A small image classifier, trained from scratch: patch size [2, 2], held-out accuracy 100%.
Rows from block 4, named by matrix and row number. Rows with one number belong to one neuron. Each number is 500 + 25 x the weight over its row's rms, rounded and kept within 0 to 999. All counts start at 0. Numbers have three digits each. After the name is the row's rms in percent of the matrix's.
# gate: MLP gate (model.blocks.4.mlp.gate.weight, 480x160), inputs 0-79
# fc1: MLP up (model.blocks.4.mlp.fc1.weight, 480x160), inputs 0-79
# fc2: MLP down (model.blocks.4.mlp.fc2.weight, 160x480, transposed), outputs 0-79
gate.319 071:515478492488525498505442508484471500500538461523472491512510474518555506517485532498522488528478522447478513479515515486496527518529559515519500474519499497421520486462488507501523492498554505525489520476481509536511487475464517466503393497
gate.320 090:505428495501504493552486536534476470485486476486504499517510508491533503502521454488549498515497509475449484493559497566488485497509529498505468507478513476473476508466513544570519508498464483556517511488486503548440456470501514489503447560
gate.321 072:498490497522531464504507492464502530508473504491519484506464488473511462529546444507513495509496476556546479481486519550533516450462524507477512491490493485479507473469562550485507521520445478486504504479478491460518513499529489521497488442
gate.322 116:519474441499493524501496495515491548525469505490535519549536498526513510519482498518506505530523514505463488501547488521478483419514495517485425459494488500504487489550491528525484514504455520494479484487486465485473533486533460514475526526
gate.323 080:479511530475518503488506490478467456507521485490514506515504463452508518491516510531477503469526507531488505488456487428473518612519493501482545512508503517528510472532456495495512496464495519485515515473472496479483522491486459521505533514
gate.324 073:475487524499483493473487500498484502504515498557486499497466515488468531489496549498457507452511415522545521526459551505493524550521555489494477514498481503481530515531511523490516481502452493492502497491483474499550513490516517488496459494
gate.325 067:531481528510462501528501480502489539520508531529540516526475492517518517467513497512480514506543501575534510525483462539554474559505502474499472466513519498485532514485497523475456503469484486504517548524534547518528497498521467514492477481
gate.326 135:495540455523508511487549528495518425505509549512518525465503502478476487474505515499444506460479458483535526497476527460510543554472502487505537515498492495501513513530434510492496491480535500455496515510516510505521493515442533502490503453
gate.327 076:503487523532513497491500526500484558490515516506507505517485492508500459528508486514463463520527502525499511464467475563520525518516541490522495498475535477513497483479458477502492538499605494512527525513489471482500531504490502538503447501
gate.328 131:503516453490510467489504512473481578499434470498531526501521515551546467493524511459482499513516532521457513476531490530483487434469462505493483487478538503535519495568502484520523478510498509494516525473497519468513515464522504519500517470
gate.329 129:462531529496518499483510500493491416496520518501498494470481508543478482513502499497462505464498447469516515495480514450498512593441497491522509499538479517509501509476473506501509490455593506441475498507513500492490475508463538480516519469
gate.330 073:486503527499461512482477496506474484514531451472500494478497504557526534504466491533527520481496518489460495506491507449502511537549525511520514491550532498450508533534446497510509534524469484522486485501506502537485492540462448486500423549
gate.331 064:482473553495500517502487515555514478505523518484527524457481490487510521470503492495444485507496486477518488510515492504529531466528482514501518507509511499471505483489524491529529530468511492516514501484525443529457500544451537536491445547
gate.332 079:479474439490482548499509494538495426513482506505522488488497512486483464505508544484461493511511479510470463506491477455498510485516525488494510513475483503482523524557461507490550489493461482507482479483489492488496527470508511516493475509
gate.333 069:513513506538494545490529553454478512467480483506495510481561447482529489486526462488499477519508506501471499491493487515515523496510509524480558515468469502521514512545540502444448495501487506491521519502498526498524508487487527503494535478
gate.334 123:505532508525506475483510520506502463484459505519491544470501509473502492484525477500458493481484483524505546505488514458540522504502470460489547504497506453515500536493480539444509526490452467489483511491520529504529486514460503499486534465
gate.335 089:497510482494530496494489481487495509516483571495486493476461489494497446503500477444481528509511522506542491473492511537516516472521512503453514473497491504545547485470531507493525481539460482486490514447519502508524521524494460503512560491
gate.336 071:500510497498548487488471483483530555489493492532513500494517537526532507504542535533508531499523544548541472485487497482531434457526529507529511498474498495452482506519499499507509469492488530540483522535490558505521492467484518483478501421
gate.337 087:502528476527477479502472522488516535452444449496482534499506475480494517538530450520457520480487516514504476511488533471487538446542489464469464476537539474509473480466463490477485485535449487508499523453489518499501479489488464479470489470
gate.338 086:517415492468486475520512490498502464480491467478497488551525490508478512548490513503500507552512521481487475494540519502472483435544521512503501495474498510497492526502520525509481532544468499533530513498495490520480510475512521495494469586
gate.339 075:488476501511483520477479526516515467527518452516524486494438493538533548491519455510557485526500518516484516505531464455472509536504502552492493525490519519531473513509505554525454501499572500539528498469494476530500511511518501498496473545
gate.340 103:529513468485505527498524478464485496480485550552511506490457502460473458487481485481495466474513502510543476521483534471506536513468476494472496490507511485568517504463497495478497501484478481479511473497501508505543466513504469484483532439
gate.341 091:481521558503484478463508495487546533502536441510518489497542539519495533517525498502466536473506473479445551484504482485494550485504552489536479502532506499486539501547460492515506508484532515531506500503477505469497519469513480500476483530
gate.342 098:502519488496481526499521485510486512476539546523498479506450527450536541473498521492521509462501452480536504484507533456458519527536531498462484469500478500497501473481497426508488504493504498539523470554488503489510489541513512517518480440
gate.343 090:503500590506511494470497486489497544492513489526490482492501510486545520515526523526496499465476470511521560519493564509507500493505505494514474504521501498472484512529492464494543480529520485479482503483511519514494481501545488461474474489
gate.344 101:497484430488506525510481512469498468501579511508557493468499494513491509492500520508520506479494473500526541482468508489475531498515528501477518488501519492526533522482532436502512503516527493512489494540522509505499489506547493515519490478
gate.345 076:507500469475527478517544474486533453442427531518508497504489490465505492511493486477495522514531534479517494484472499544504492513485506509502485471510464489516527535516508535528508490494540470494507512477523487482511491472478493483499529460
gate.346 150:501500473489491461496530489521502615471445468477497517499503521508529464522522514485476528484528560507466522507502506530497479429469471482483469491512507493541492499532501463514496494519447487533497500482495508501498495485530491494491510494
gate.347 070:506531524506474492509454550488486536499493498507501496467542498531530502534504461505503519500497470496490537457493476505474543482492478491498494513514557518475505520522473500485479528505509509519525491525521509491517492486492529524509495541
gate.348 083:527515568524509498497473526469504492474545492487502487527449474520497545544474520511495519489480510506494478502454520419504526520520537512511485513482539491529489500539465515522509511567554507481499508524481531522484524514478482476477511574
gate.349 143:474494506473530455509461503487516522495545496491510490457469560538507529497555517511505532485500436494517541472474504472505527549483529466543521522506506488461511522508446473513506468493496531508505489543508508487511485488503526498511462476
gate.350 080:518478484483519487488487487515485469489528479496497487487520512507470516524514508506536506506494506446483528504474503485522468554492493490496506507524486455484506496523522495539517483514541471507476500515514497534476465507533468502464544494
gate.351 083:503458499498484494523436513506516410501545497504492449461461505532543516483492474518548482514498507503472486533482520482522501526448508478511510471484541480460518533474450454513517516499461516521500493492482529521525470517544506501477482483
gate.352 063:507478432489505518518539471489515523456508555516502472481495479513499536491503517506518466490470546482483522511462496518451554517521486486518489501483552529521467475485498484509497483465445494501505512521476477508513462490528448524479440522
gate.353 091:500514554527524509509483563502505478528506468482506534470454469519524572534501479545515507524475499500502521489494499479509524568508517518517529497487537491474488472519479514520521517537494522504534521558489541491504506534478501457519483522
gate.354 077:511475474517500527456519515470515500506567508502447475438516515495484498496480505533493487469495497486531496535521539488531513494499558505548542499546500520452495505528509509500526511481546492499467498488544512533507502552501483477496505477
gate.355 146:502466505465499484522523500532477503520532478474498474550511525502523492512487512502542503535536516465462511506551477547456453436497495535481477502489493532497469476504530498524513497524517497543488487511486459499462539481523508526526506517
gate.356 067:513528507488471492507482503508495505495479470486494483468506515503582540517535450524508486502517524472543485505530520489475495503518501499513457488517495501554503501532529457511509505513516497549550507522538491509507467543483515481484457565
gate.357 086:497457486511481496515508515512514555499523521488491527474526463494527510490480550520484509499472516493412493535491489514495518519533498519498501528499543515447494479514531474501484491538535519557490455473468500526536486497468478479504449477
gate.358 070:534516455515475505531490567528506481483515520474516511455557476528550498496512484479507483511481483490510491504509496558543481450513529486517489524498503470485492522529488504465488509550571494535442508476523557515483483520498510491448514533
gate.359 077:500512536482486511494496469480499464488461488509492536470491505490518538518524472474473490520522484469503493519518494429495515529500505478484529525460518440500500510449481486491536511485477488529478477482510481486499449514496519509497462470
gate.360 073:485519531454496489498499483496516506488507498512469477490460494480519467466551512477482496486504467509466500522476503549502473549529493492503471484493497502537488509487512489517427479469481513533522469476468508554549486511515505455526507514
gate.361 097:523456466504469518517502500503495517492528497518496486501495510488533492547499501481542502503496495514500492525496469564517535481558553508512542514495485495494540504472563489501482495500471481539552543469512493550499485520502494476511450536
gate.362 085:505492532523521506503495484487493495485507537498504496483509477496489503498502485537472464498510439518499519491466521522549521570526515509464572495504483491430504511490538528491539530496542458493484527515522523513478478530466529512472476512
gate.363 069:483492496515473504519492542451495484446521539514486504514540500527504559490501490539490510515505476500427479503490517475501481530492491488537515515485500507462528515512458472544523498500574500503539521542498522476505509500495531449486480561
gate.364 078:514478474523537522525482533472513443480538519525441502477515487482478506504490440525502492527464492512517510521478498473495506583503509493475518529489534480483556523491475476440503512493537479498531537466523508512541469523461505464484521445
gate.365 167:497447482484519504510495475538473538525543491479521474543511513488496502484490550499549498539545501448476484485557473528474463467529511529490475487468469526479492461485468485518530492504537511504483483540487472494468516490535502523528501469
gate.366 135:476461448470502473513500488519501536492484485482495486522544536491549433489518546480535526505508548501463509498558466577486454415498489505505478518511458494505500528529531482514509467507488504513482467491497487492467491489535494521504501482
gate.367 081:461506506477518506502502561534491526503467500474534515502470500530541462482521535511534529468497503505480563483554496558482541462555499508539523528520545504500513527511522480475535477520453498533487472508491531505473508505513496516491509439
gate.368 197:501470472457507493527495471535475564510497517478504491541491507512536512493512537489538499508515488481484487491558491498467454451540489503463464498497476519478471457508450469491513493528492524532490480520461480481479518498527530508514512462
gate.369 071:517488407547522522480511505485516485502432514469455507495513511483507452491494475480462505505493490481492483497516533548519483474473536472484535501468432489485458479472510542539507513522532485491492494520513545542508480505492546479495529442
gate.370 119:503485502486518484509472558519510429471549439457497499492537519533504516500509561536516493507506494499488542495527500455494529531518534479561534522495495513484492510549480522560515484513541487505487480538506475511440496493487538538485461512
gate.371 074:509496476495503459543479509517515586517490520543495504493495508496491522485513543465519532510494526482485509491483473480506511540521483513507534524498497464535465518574513522482487489473509518509518500444502522494525470482500547506454489473
fc1.319 078:496465492455525477463527522521461487478486513501546555501526512537482514463504481503483479516485490446460503489525462486484481510540488520460510519470514533502511501460509524503456549528544520498500447498498449468530497501501494541475519560
fc1.320 097:505522509492523491509492517470509424538526500493489488486497535516523499486515506491542549524513497488512535477498467437516549522549510483546539528509549494458531524544444435504499489510486480497492507527493491470500517495495538486505471486
fc1.321 073:466521432489496531503523478546524471501524488506507463438492493550485497496474492511506513470494492484503461513529531479503514505492503471486458457506517484465464525437482462499508511492476509465478488569496512517532497528510509512496465462
fc1.322 135:508492462496510515527544476506480530477420545518504507518482514457464457492514465461446482523519537495500473518493504524485478504486455509461488483471497506533495461494528561513503496491497509471512502428505499505531487509496467494497547517
fc1.323 087:496449528522474529519525490505469540488515506468489479487544504446473450492490486527510511532510548507488501509495473604528518434524516534503535490476432481532463483455527480469473513508497503509490507499482518492518524529518485478492521482
fc1.324 078:506500519483483489466500487498512448497494432508521497504498516527460528492494479525506515474493463469437560472506510489441445539480490481540499503506472489506498477508498540505476521460442539532493496573455517481541520495481519478513515568
fc1.325 071:488493487572510506477518482504553458532468490488494496480484486490464449472515498478509502462511492490524491489520505509527464479494482501472527524496489527550490501508535544495532468492477554398487508486449515479478498508466554467517519492
fc1.326 148:470493479499505513484469537491514476510547485518531495454488518519547542489521500528508516490487447471504529484504497441462562539533525482519527544467536505456517509493502468488479506499490503524509498510506490494522478499471486498492457478
fc1.327 077:507509510492496494529556489484498462529532514536514487509490508492472515496527484493512503494500515492517497505503503504516441532457512522552536482539436535548510456478527506520471457482430533504533498507486506485522533471518467484529460548
fc1.328 133:484520472526490511481522464436495519521507552521505504496480491479440453478480473463484496496510524540535461512465518469497483507489483538468490489490496545556505457494541480503483503489490509473525536498480517504527515508535463488531530547
fc1.329 140:487518497487503491499499548493513481504592473496506513476502501520519542507517530561514505502475457480501537502504482470484548505511536471542527524486545489452532538508477442487499519502530511529492500526517485508515503486497491509487434471
fc1.330 080:525468492567511495507541465457505490533453462471509499548538516501466488499480472511517497502477489507459490501546527555506461430468484523540492507489497513468484489519546522506484529485493503482510522490463521474493522504521526473514494535
fc1.331 085:476465521509498522506502466485495546553524490529504492509499501471462475453469507476510523504552469526493542474511501472524504481510498539505527502505492530496557493497485477512473474447459493463510501475527529482548534501496516521535553467
fc1.332 072:514430507486488512505526510533474457483485475537529462504542510506497457517500520504496453544504556504458484517515484511469522507553520495510526553475520512440522512537499482468446485510489477499521525537530489460513503496490520503514471487
fc1.333 081:509500541524509521471490531485465503520506454469509489492529480530534526515512483515493539481507466540484495492491473478523527447523493523533554496490521500447530466520408490507514536521528509473511491474471515487491508496490534481515540484
fc1.334 112:498512481500508533487517476487509452498469515498504480506432493449478459522473465463505493486495538508570476511475519522496468515443478483453478470501492505560457503468552507532510495482452498485485471465481510512505494531518486492523529554
fc1.335 082:509499501500493490514489474475522549506457529490530513532464504522527505468508496457492555509538534509469493461505466525512504455541467523498466466502507494503479540520485496426539512566442490517474460509495497508438510497514484511478520538
fc1.336 076:476478499539468508431475507501473488494491478426474491493547471525573529536496517499487483482508511482525512512472513510504520485473507469486481493501507479481450506524516502542524504548506506530466475502502491531458462500491481462480494467
fc1.337 084:526506479492489468501526531509473490486523456507478516498525490525471495484523464518496505468486436501494538508538481532495537478523543523510524492500494480499532521504506489444459469503491509527491494502516484484502520496472457517506477500
fc1.338 092:492504538476485483466493519489494488524516448504495492484448477559543536520502518548509506501503475469498509514517490474497536543467509522543510511509547525473489504532490457506488513494519505497497489513486506497501512498475568491507466510
fc1.339 072:496489582502532511514514517510473453504531493498471498553497521497492511478512483484533537519515483547454507484491503487488507516516560528514478507496459529516490527495518499477516465469580476502524518478484485492484517465531485489505496514
fc1.340 105:510503468526497492481513478440495443499460527497515508513511528462489421510520468469450509505511489509507534492467490551511457486489496500519531510481458509486526509486534488482506491484462509493527548434506522479524523481480520494502550452
fc1.341 091:525490431475478528497512470542522525522513555497515498544496468473496481480490499463484496500510528470493484470558482480474477447514497513491458454524485508512495491528456472484472504509458511493491467527503478468503510499535477539485533452
fc1.342 106:520531465521481514452521495484486444490537540502519502480486485468442499480464493506514514459489484507600509507485512474514493571487489489474510477549518498563500477442498517510510483504461518468503510494520527517491481508502486514496555464
fc1.343 076:523529475553504518519477533490485488468480501490547534480482473465504552527487497478482517510479490520494473479497509462525575542531513486501543502515536516497506470508486510469491501503514494506497514480501510508524496506479526503506480453
fc1.344 099:502494484468528486516498494510504451475524467519482516464499532497524520457509522489484505469532472481488518469476485459505489520460468503533545504498481493507519500520455433514519467451494491478481507520486518466499496495477536481522500482
fc1.345 071:510474479480518519527492539470526456470501476521511486471473445527487451539507492523503487549505521511479494513518499530509522491474494498503498503448502509560518535539467533535502507540506461503499531444510473506505495489526450487492463511
fc1.346 133:488511552495483465510456540523519487526526457491500508489506526533577523532512520547530526491508462489453555514512497487468488520527526506553523498511496486461510553541446513481504500502524506564486479534473471515492524483510536485501476506
fc1.347 080:486473503503478505505505481494513442513507499515490495529499485478444563483505470484495508470536461505463503509481469417483485556512499488520514504472474486505497539518477530503502504481501500468486512534492486483510511476477502470530473477
fc1.348 078:505471498492509551471523512501503447536464459519519492502507483500485515471515518508504468475500555506508490492483499466507470553503466530485514437498535545524515478504489529497469511468477499475504486510467537484469502526486459516498526508
fc1.349 138:535485470479506481539468474522508568490471503484475474535493500482544530510507498491554490535515483505461494503563505536490438420515499502490473500488481488488479493493501512449477522497467480521490489510491482488505512514541507492477523496
fc1.350 080:522531562483494485510512517503501558493506475502499476487472494489490501482503530504492524413501462448517522477507485554493509509496559477467561503508498484516512517497541529480509544477501492510517500504521469513492465516473499535504495492
fc1.351 079:503449521519517465488491515441479546508522483505513507491505484488528510505522494548487507483518522525464537516471498520509519485543537499472534501498523491503492495462511508499466480510505507552505494466488518494504478495509447489491465585
fc1.352 070:486554538564493517514536484483478507492469490477471499496497499490479523523496516508460531529507457562516490487469514502505477504448475484495534467522508521517534503496527530513526509515508538480478472494453527505508515551506576493504483474
fc1.353 094:546493450506490513482534498465482522487520542498506510477506479493471478459521516491492502512479492507534506471479518481518500507482487482515527466504485495532504513513451493468494536503494493462521530510501536454515525487486516500484523381
fc1.354 081:516479509502508469533506451477531511469519450506491507505509532498539533505531528518491519461491478496519537518481512462512485535487493442537485503519527497518484559531491444502514486477482520530501508514504524487503476471518531441480467547
fc1.355 145:492514480486510503494512473503512496502425525482498504512460507431447436484488472451469491500521525485523469485495499555482483498468461505466461505478469521558509482468536529506496494513495501487511496446489484488523484503528492500507540504
fc1.356 060:514510445518494503513518512510494463490531505527473488492494543504531489456518510547501526447494485460494523509481521514501478496465511483484541521451480454490519539504479493466529499468428505501493493475531453502484470493506524499517501486
fc1.357 073:487521524488477509520450538531457473514543460488470481444554501498477480490466510489534515528536501475546490535522500510478479569465491521502469518466508480483537495502504512524490493482580503482487472536493496511442499505490519517510512506
fc1.358 066:527569514525481493506520473517522491513531462519484542522498536506500484503503516497488492506504542488475504469537467505469492521468440519468458494489482498532484502518550501527487482452456497461477477486458486510521498463491504537501497476
fc1.359 080:498507490508516504493490476515478503481450539481477467491483489496478469509474430496481477527475504472538459537548504517499508457496494506482456532495467477512471497489504580515526496535455481491466494478533507504524467531467498495462470477
fc1.360 082:473488540494515470506482485513502520509510504472475485507502534553474503478490524495569534473496496524489499514515487521524454485505509486474476487524536486493483507581489495512516480513466495512498508495461485513473538485562499501485469503
fc1.361 105:485517552503543492462525461495476525520508542530553518494473455478448486472505518507470503519526497530504478490472484474506500561501474520458524491464468531518483472508516541530499479495492535431488491504487522460503512483525529504550546510
fc1.362 099:530530536503453522500492536490482487510525492508491492487532482523543533495475517520509525502503474516524506498524507434520501529524494492531507444517515479509493500543419474464510526529471536522473462532475498504501525542501501522514517457
fc1.363 069:529507535542509483474494510479502471486477532529467487470447496527518496525496425491478469453500462511491531466455556455491502532478469514520503499490505503510492543529474518517465507498485511497474455493508489499505448544473503475495533518
fc1.364 096:526480502488490516496493520488488501514458532544511502533505492516555515488510537520553499506517447495461515469527491406503495536518498498482516454497503467497521523510425460498479528455520481497514478547543481486509528520498477492502497460
fc1.365 149:529505487500510498514466549497507544464532476485480510477563501549548509518532543535526497500492473505420515503530496482532535485553541476522543550507504467429514518532459486450517512515513484523515513538525502517492488504471509481487426506
fc1.366 127:475517428503518536507527448492481518515471530524484501480493499449454467447470471430492497498531517483530467485538483550491504465490454518443478486507471541564494481478544515513500469476443472474511507498517492514539518482507509516535533483
fc1.367 081:498496475476460515533470538517499495508499561527495517510501470499526513486479525484522487504478499486526467502523538471492509463556447476464480489496532477504481508453535448530521507510532484553497481516461503488498512506500499515498474471
fc1.368 179:480524491492530488500516483522504472518474547468513496513442532458462463507520499460502529523524519503574516499487492527496492503464462519477483513490517523549468489463567529525528476536466516468477479501478480484486521487513469526514548511
fc1.369 071:493493517530467541525508477533471536496479478480492531535516521504468547452494511477468501483486429546501509467488463529523518500491462485453493505484496522472525520539457503494494497481526525481471477475470541485551537535483535497526504479
fc1.370 115:486525564510527517486503502493505432507504500516532515495486521471456488491523489494499530490516471505499545474470505493552500577508547513513567518517484506490553522503472514486498479494519500469539512513509512481494520476457511512508502500
fc1.371 074:523481497495533467448522494513507539502531488512529525526414482502510475526504547515533469509532534507454490497490490545508487504519501495478504493486462469463461466485553428516528497530497486522486513532491513509461503471478472522466528478
fc2.319 072:508487558507518478518490489524499470531508496503508475521488494484526536532514486500472500532512455494569529511522482524503490500528508491481505483479498494448494495473438529542468513511502473504544504480499458478494507504480525506484451535
fc2.320 086:466462503452505550488463477500509454494525441513492470467524504489486495501527490510506509467502498484566479498507518483482493563478571476538512527491464509471510501463514552534514493491548483512524482506479469487471499513499475503518479558
fc2.321 075:519556579485487474483488464488463433484548474501505472499498510480514503517497516506504515490507455476503508505520516505503503459472526499500527534526460475498507499511542543492499501504534482490520509574519458540529460511491498495513516501
fc2.322 122:517515446518501493491478512488479552496465500481487515500486468520522494486477503483519497513490564508504481501488505534499481432499448498456485484484553481531486508526514481504507528518458488515515508425506510530479513502521447478490499487
fc2.323 096:495464445504518497509465482472521562522509538507500489490513503472568523533513515520525517484496435521493530495528508477504514448554535507499494501495489484443524490493479447448498488485469501516493490520493546463551502511521515501520455466
fc2.324 075:514479499485504453479528486482501466497470497492480497503470489504465468505515469485537503508504532486523547520468541469501452467424498489481477457492467499567507475532526545538493505506500479502499499488498496548501498489532469462506498523
fc2.325 067:497509496498543499521484509548492525500510532474469501499484490520575495544512469531494531488459490481541521517513515469496550511501487498520499501506498490435479496481486509482539501505452492520468505463465518485473503491455457499484470521
fc2.326 147:520531460505503517507511519486457558498478515492483522508470481491524490475495484463493481528501556534541476530494513503514523500477452510453473500483567472560496501480528517502504512560462497518516514451508517534499499498518413498481529514
fc2.327 076:521522546505512498506458506508516509511500428518462496534491490501525492568534487512535505447486463516431484509518526449511439475466529504518528500541497489504499494526492553502499468507429505525496500544472490539504513507494527493487483508
fc2.328 117:478476491506531485516553469498447544504473452519481482504567518521510471455485500494476497522529526485471493520504473479471484431518458534479508503482479527473519485557451530527495499500489500503526508501490521514510513474503517473515508489
fc2.329 128:519501453502497469533538502505482526503460519473499507512480474489461461460503476474507499520524544521494514521501481472516525421509455515452477488482528489551497515484519525456500517544441471487494521456504508492504490497506421514483508504
fc2.330 073:533487487511482529538505520525512474498509542517505459499492513524521480521507446518530471454493467496519508493514500442516528543503501489511497508505484483454497485522510530475504537426565486482479463501521477481521485494469515544494482517
fc2.331 075:510525536522508487481488526503479543503462498462468506500509506496547522556507514537478512495487510497478491515542507525513522442483496493464497495501488499462479509514521504464517490541496502483456515564484521562503481528486484476484508487
fc2.332 071:501490541538489490487506481493482468484521458521520506506510546490519532474517470525465517494493533530500546452475526527492487505503477517528520542506455477534534525483499511540471501480497500499496506469510514498496494516520502505510417618
fc2.333 081:502553418467497535513521510523517534497543606502488489520496498470451492492508489477502466507487493491559466509505488498465522512438472488503481471472512506584477490518517497484442510492511528512516493494478507513532514497511479495530510473
fc2.334 116:475478514506517514520493444508501473503535486491507477487534531467435530490509515534501519487511438470450512515464483452497508551526523518526518482495471513489468507492482563499513470468476516456474465498492477487486504496452517509501479508
fc2.335 094:527503446503488526516517501500494511505475500495480481512512473496468450442488486421471498491481510513527486518504510467465489502464431504466469498534496493586469514468541539509494501525441503486507480470503476516498487489489471483488546504
fc2.336 065:512502468486472496475536522506502524494494510513472534495491489497480483496472454478500530447505531515493565478428501519511529502493487493523498474511461501522508531453529476517485510483502468504510520439497480467509468458458521516537512562
fc2.337 082:473547538484509523505473544511495553503576521517507498509501486480484566474491540489544507505501511489528504462530503427480520495511511520529448513498452513521484479481461497536469485504586489475522506517519491474520500521523544516524462489
fc2.338 093:464506573458515522520504471521530463496489470533509450472491510483495498516501474502471524477503483481525503494483502490517526546472541482547524513522454545492518511497554528515512463435535515448489472525486512479536495490499513509537459483
fc2.339 068:488454513496528530504510495487551513490488525487509502498555513452484481543484488491463528520452526494518496492497514499488495570523516486479505501527479493551467508510524470465506484530526486512497454485474463515503497498490495463506493532
fc2.340 094:468456580497538497497492452501505446483511506493487455504485545491483485504515478508499527481492444496482502492515510485498448541518545496525524539515473504444513513487524493519520514481524508461487486496496481492486522466488507487499476586
fc2.341 100:503493575503512490478468497523517493509510462506488499499498537522495586519542544553495520501510442496470527496517477493518509538510525514554514526517497489407513487529459528548488470461523522480504515483486499520493485503500558502515477556
fc2.342 108:521498470494486501503506526477497507489521548458500513484525493504494500470460500463541500530491510508536501497516507489509520519509474477465490502517506485612508516480522467484491500557469499510511506491505485488501478496532458475469549490
fc2.343 074:492533458505520520494490494499492528535465464507451470491491507504511465483485489501571511481505560487525468494519507505500516514444490477479521478497528507503521510510510479517463492472523504521537524444516490499514493523550458462490488397
fc2.344 100:496465454497517508510499493525468507504469535492502463515457489490464512478494508448534525520518510494465493517513488566504481459465443514464489491484540476537469513509534485479523482530465492509470500464513488505493502515548426516490546510
fc2.345 076:485514532487508472505501507469485566508536462518496508537508504484540535506554441485524522501508448512527518482498494544486478463518492495486475505503506485521507490442499534516456501506433496538504512505478486516512515481510460517484526475
fc2.346 126:508518519516491502498488519498530458485562570501514506489462502456469526490498520494495512500499493497584514496481513471527523552491542490518529508520525510518513514418536458469524488537529494501485512543495535498501491520506481509498502473
fc2.347 078:508476505488489511521545504532468528509449508463486536516526514517474491459451503469461497519506530485457499516492523505516495483552466505488492489456476485485478477543494534551527507551538493475470480465528492524481465492457540518491503591
fc2.348 071:511508450500474471468515466493530522505523520536510439457531531450532491479493521498473501464488513525499508539522523463522513476502509498471482507502488475534535503485485502481485494481456514507534498593514470520518481493527437518509480525
fc2.349 140:505456511476494525524469496509500519497549504489508457502512511502565533533519520568524507492486475480481492483502502477492519525530553476515529522503505516381499468493466464462526504501535504540478503517496515487497502513508554503518446468
fc2.350 077:509501444481514499469490486507478459499508518493471492474453484518467471463485495482517479492479537515550482503490529511488518520452486480495491471540517479573503514522495455569501520469532490527523489442483479500515481471536423485461518483
fc2.351 077:484513518472516501499502499523511482490541448529514505492551489497471484492494539488538499508489479506529467492516486495542484571407548506500535484531476539522532516488524450551490490501560504460523506515523509504499482484505525514519489434
fc2.352 064:502512445491478541472558532493448472486498474489510506527490490502518500480481511484505487492513468479466505506492462500489475530481531489496525494511543486525480505569522486481498480519496507533496480537521482498471495503466502503517502477
fc2.353 086:492515514518479507493551548463499523487485502509515505498501472521497511482460527467480498535537530473520517520473485511494475427493473498462500511465556492514509496543510437483484501488435512508505536494502505527534503479534479480493497466
fc2.354 084:507494443500480487487481519518486531479525605494505538511469492504491443508488495425528479529499545502581514511528499481475493501476463494438486511501502480545508511444484456486492503510493505499512494477507514484496540515543472500492522492
fc2.355 141:504517436495481503472513512488497528487468509498492515512549499510542423494485506453523488516486567518543491508534509546502470452451462496464490485491519485564518499493532467534500525510538482517522521490521537509496493495536491482494548476
fc2.356 069:465525520529518527468478484515488549498469475521491549481471517528485509499482533502498526520506500494483504480532476553481523463447521512459474522490472515474497491465563480461495515531498518479468488498489503507508537511487461554528548430
fc2.357 077:500440514487502520494506483544475537486506525482491493512528507533442471521526439500483488502528510516463510547502477500503480456545532510419470518515447502512489523495523500484501509534558506527474491480487493518516503489484461516491478532
fc2.358 076:499448516545527477491512492489522488493466455498519520495520493530531511535498489546443522457486514504448526523524467515519501423554503479501501492502496512431489512482455467511536512505479500472494494478477540460494480525454500505511481486
fc2.359 072:482544541503507545507509533474517500486527461517511506455516464509511533510480494562488514481505477490502507472488495471472534546478496503519526491488492512489522516504484531523491506496505515533476508499510493489477488529474540519529453498
fc2.360 078:529467515511485482511490494503462513498469488497540516476490466481468497449483523409500495502487504474476538524454491521484483442528441504449476492477529491556517472499499481496531529527556509467516520512532503497484511456511500495513478535
fc2.361 106:528452432555502475512477501488542547526503473489479506506496498503534524537517472546482516507488504478424511529502514508492478442525538487499541503508471487464496503536486515495531523511455517523483499490509520514459514522501470467501461546
fc2.362 093:527530549485502491475529541522474511484481495489493518516505463506499482490496518519528483510524589498515496531507484534469502484473499511434506489480509501525497497498506510519489481522524491510511500469494518495492484501516485492508516470
fc2.363 087:496515473471496526531521497481515558487453544475477480475477502478521480487495500435516519516524522500537494515506497517517490404531484514447477518503510486522503518504488510487519505497514516507517509501526508513504516506491483502497562431
fc2.364 084:484518453511515526464517458488461548502512508488486525517543479480508530447448500477534491525534557500487498488537479566484467449478470503474495472484499489548523476480522540508497493464487513499500496503504508523541505505503432499526534477
fc2.365 152:489451528504527495532503484502501483506504487506484500485509515487491538508525485539477509494494406460446523499504480488489536516570534499528538518488480495437509490508458540452501479482464506505486491514492474497492506491471529467507481557
fc2.366 118:483524502498480502476532503468480521492477453505503530509552483516515461472470496466507483496509514502469481480527481556510464448457484523509480500512494534532513473551530467547467495468521491497548514537494499521508506471537526498512483503
fc2.367 093:500510621497500532514506517527492519496522443501521483484524501513486520479481521497497513502504453464517514506531500538510481531486512472506492481474472506482495497472466515479508500505545510520489480551504498509494512468499596521488443471
fc2.368 201:514519481472493503493471490516496537485537500509489495508489509502500468521483526488534495482492556504506483503527530555504459464428511493482455489546494481523497505509539449565498496502544499504508515508512501502492488488527512519492503460
fc2.369 071:522507480517471519519486519488496516485523531501505509478497516503495535540525489459488487505452526515509480501505498542525521508521508508495497513513472508452510496454498496487469514513599506495511527479523445516488481534462484501529467463
fc2.370 119:506517431504502506503513517500516499517448494496471521499529488512470438514494495479490490535490582539515473524484498499498479463445432504487509474481499488550498513519512512540480512480452504492518498442504516504493497483512474479508528521
fc2.371 071:481508561531488529548463533503487482487494489496547478495506507515493579522500502547522511499483453504494520494434511478532487535540533522480543502522540475482500487484442512520487489528568528521471508540512497481481503522503544521503498524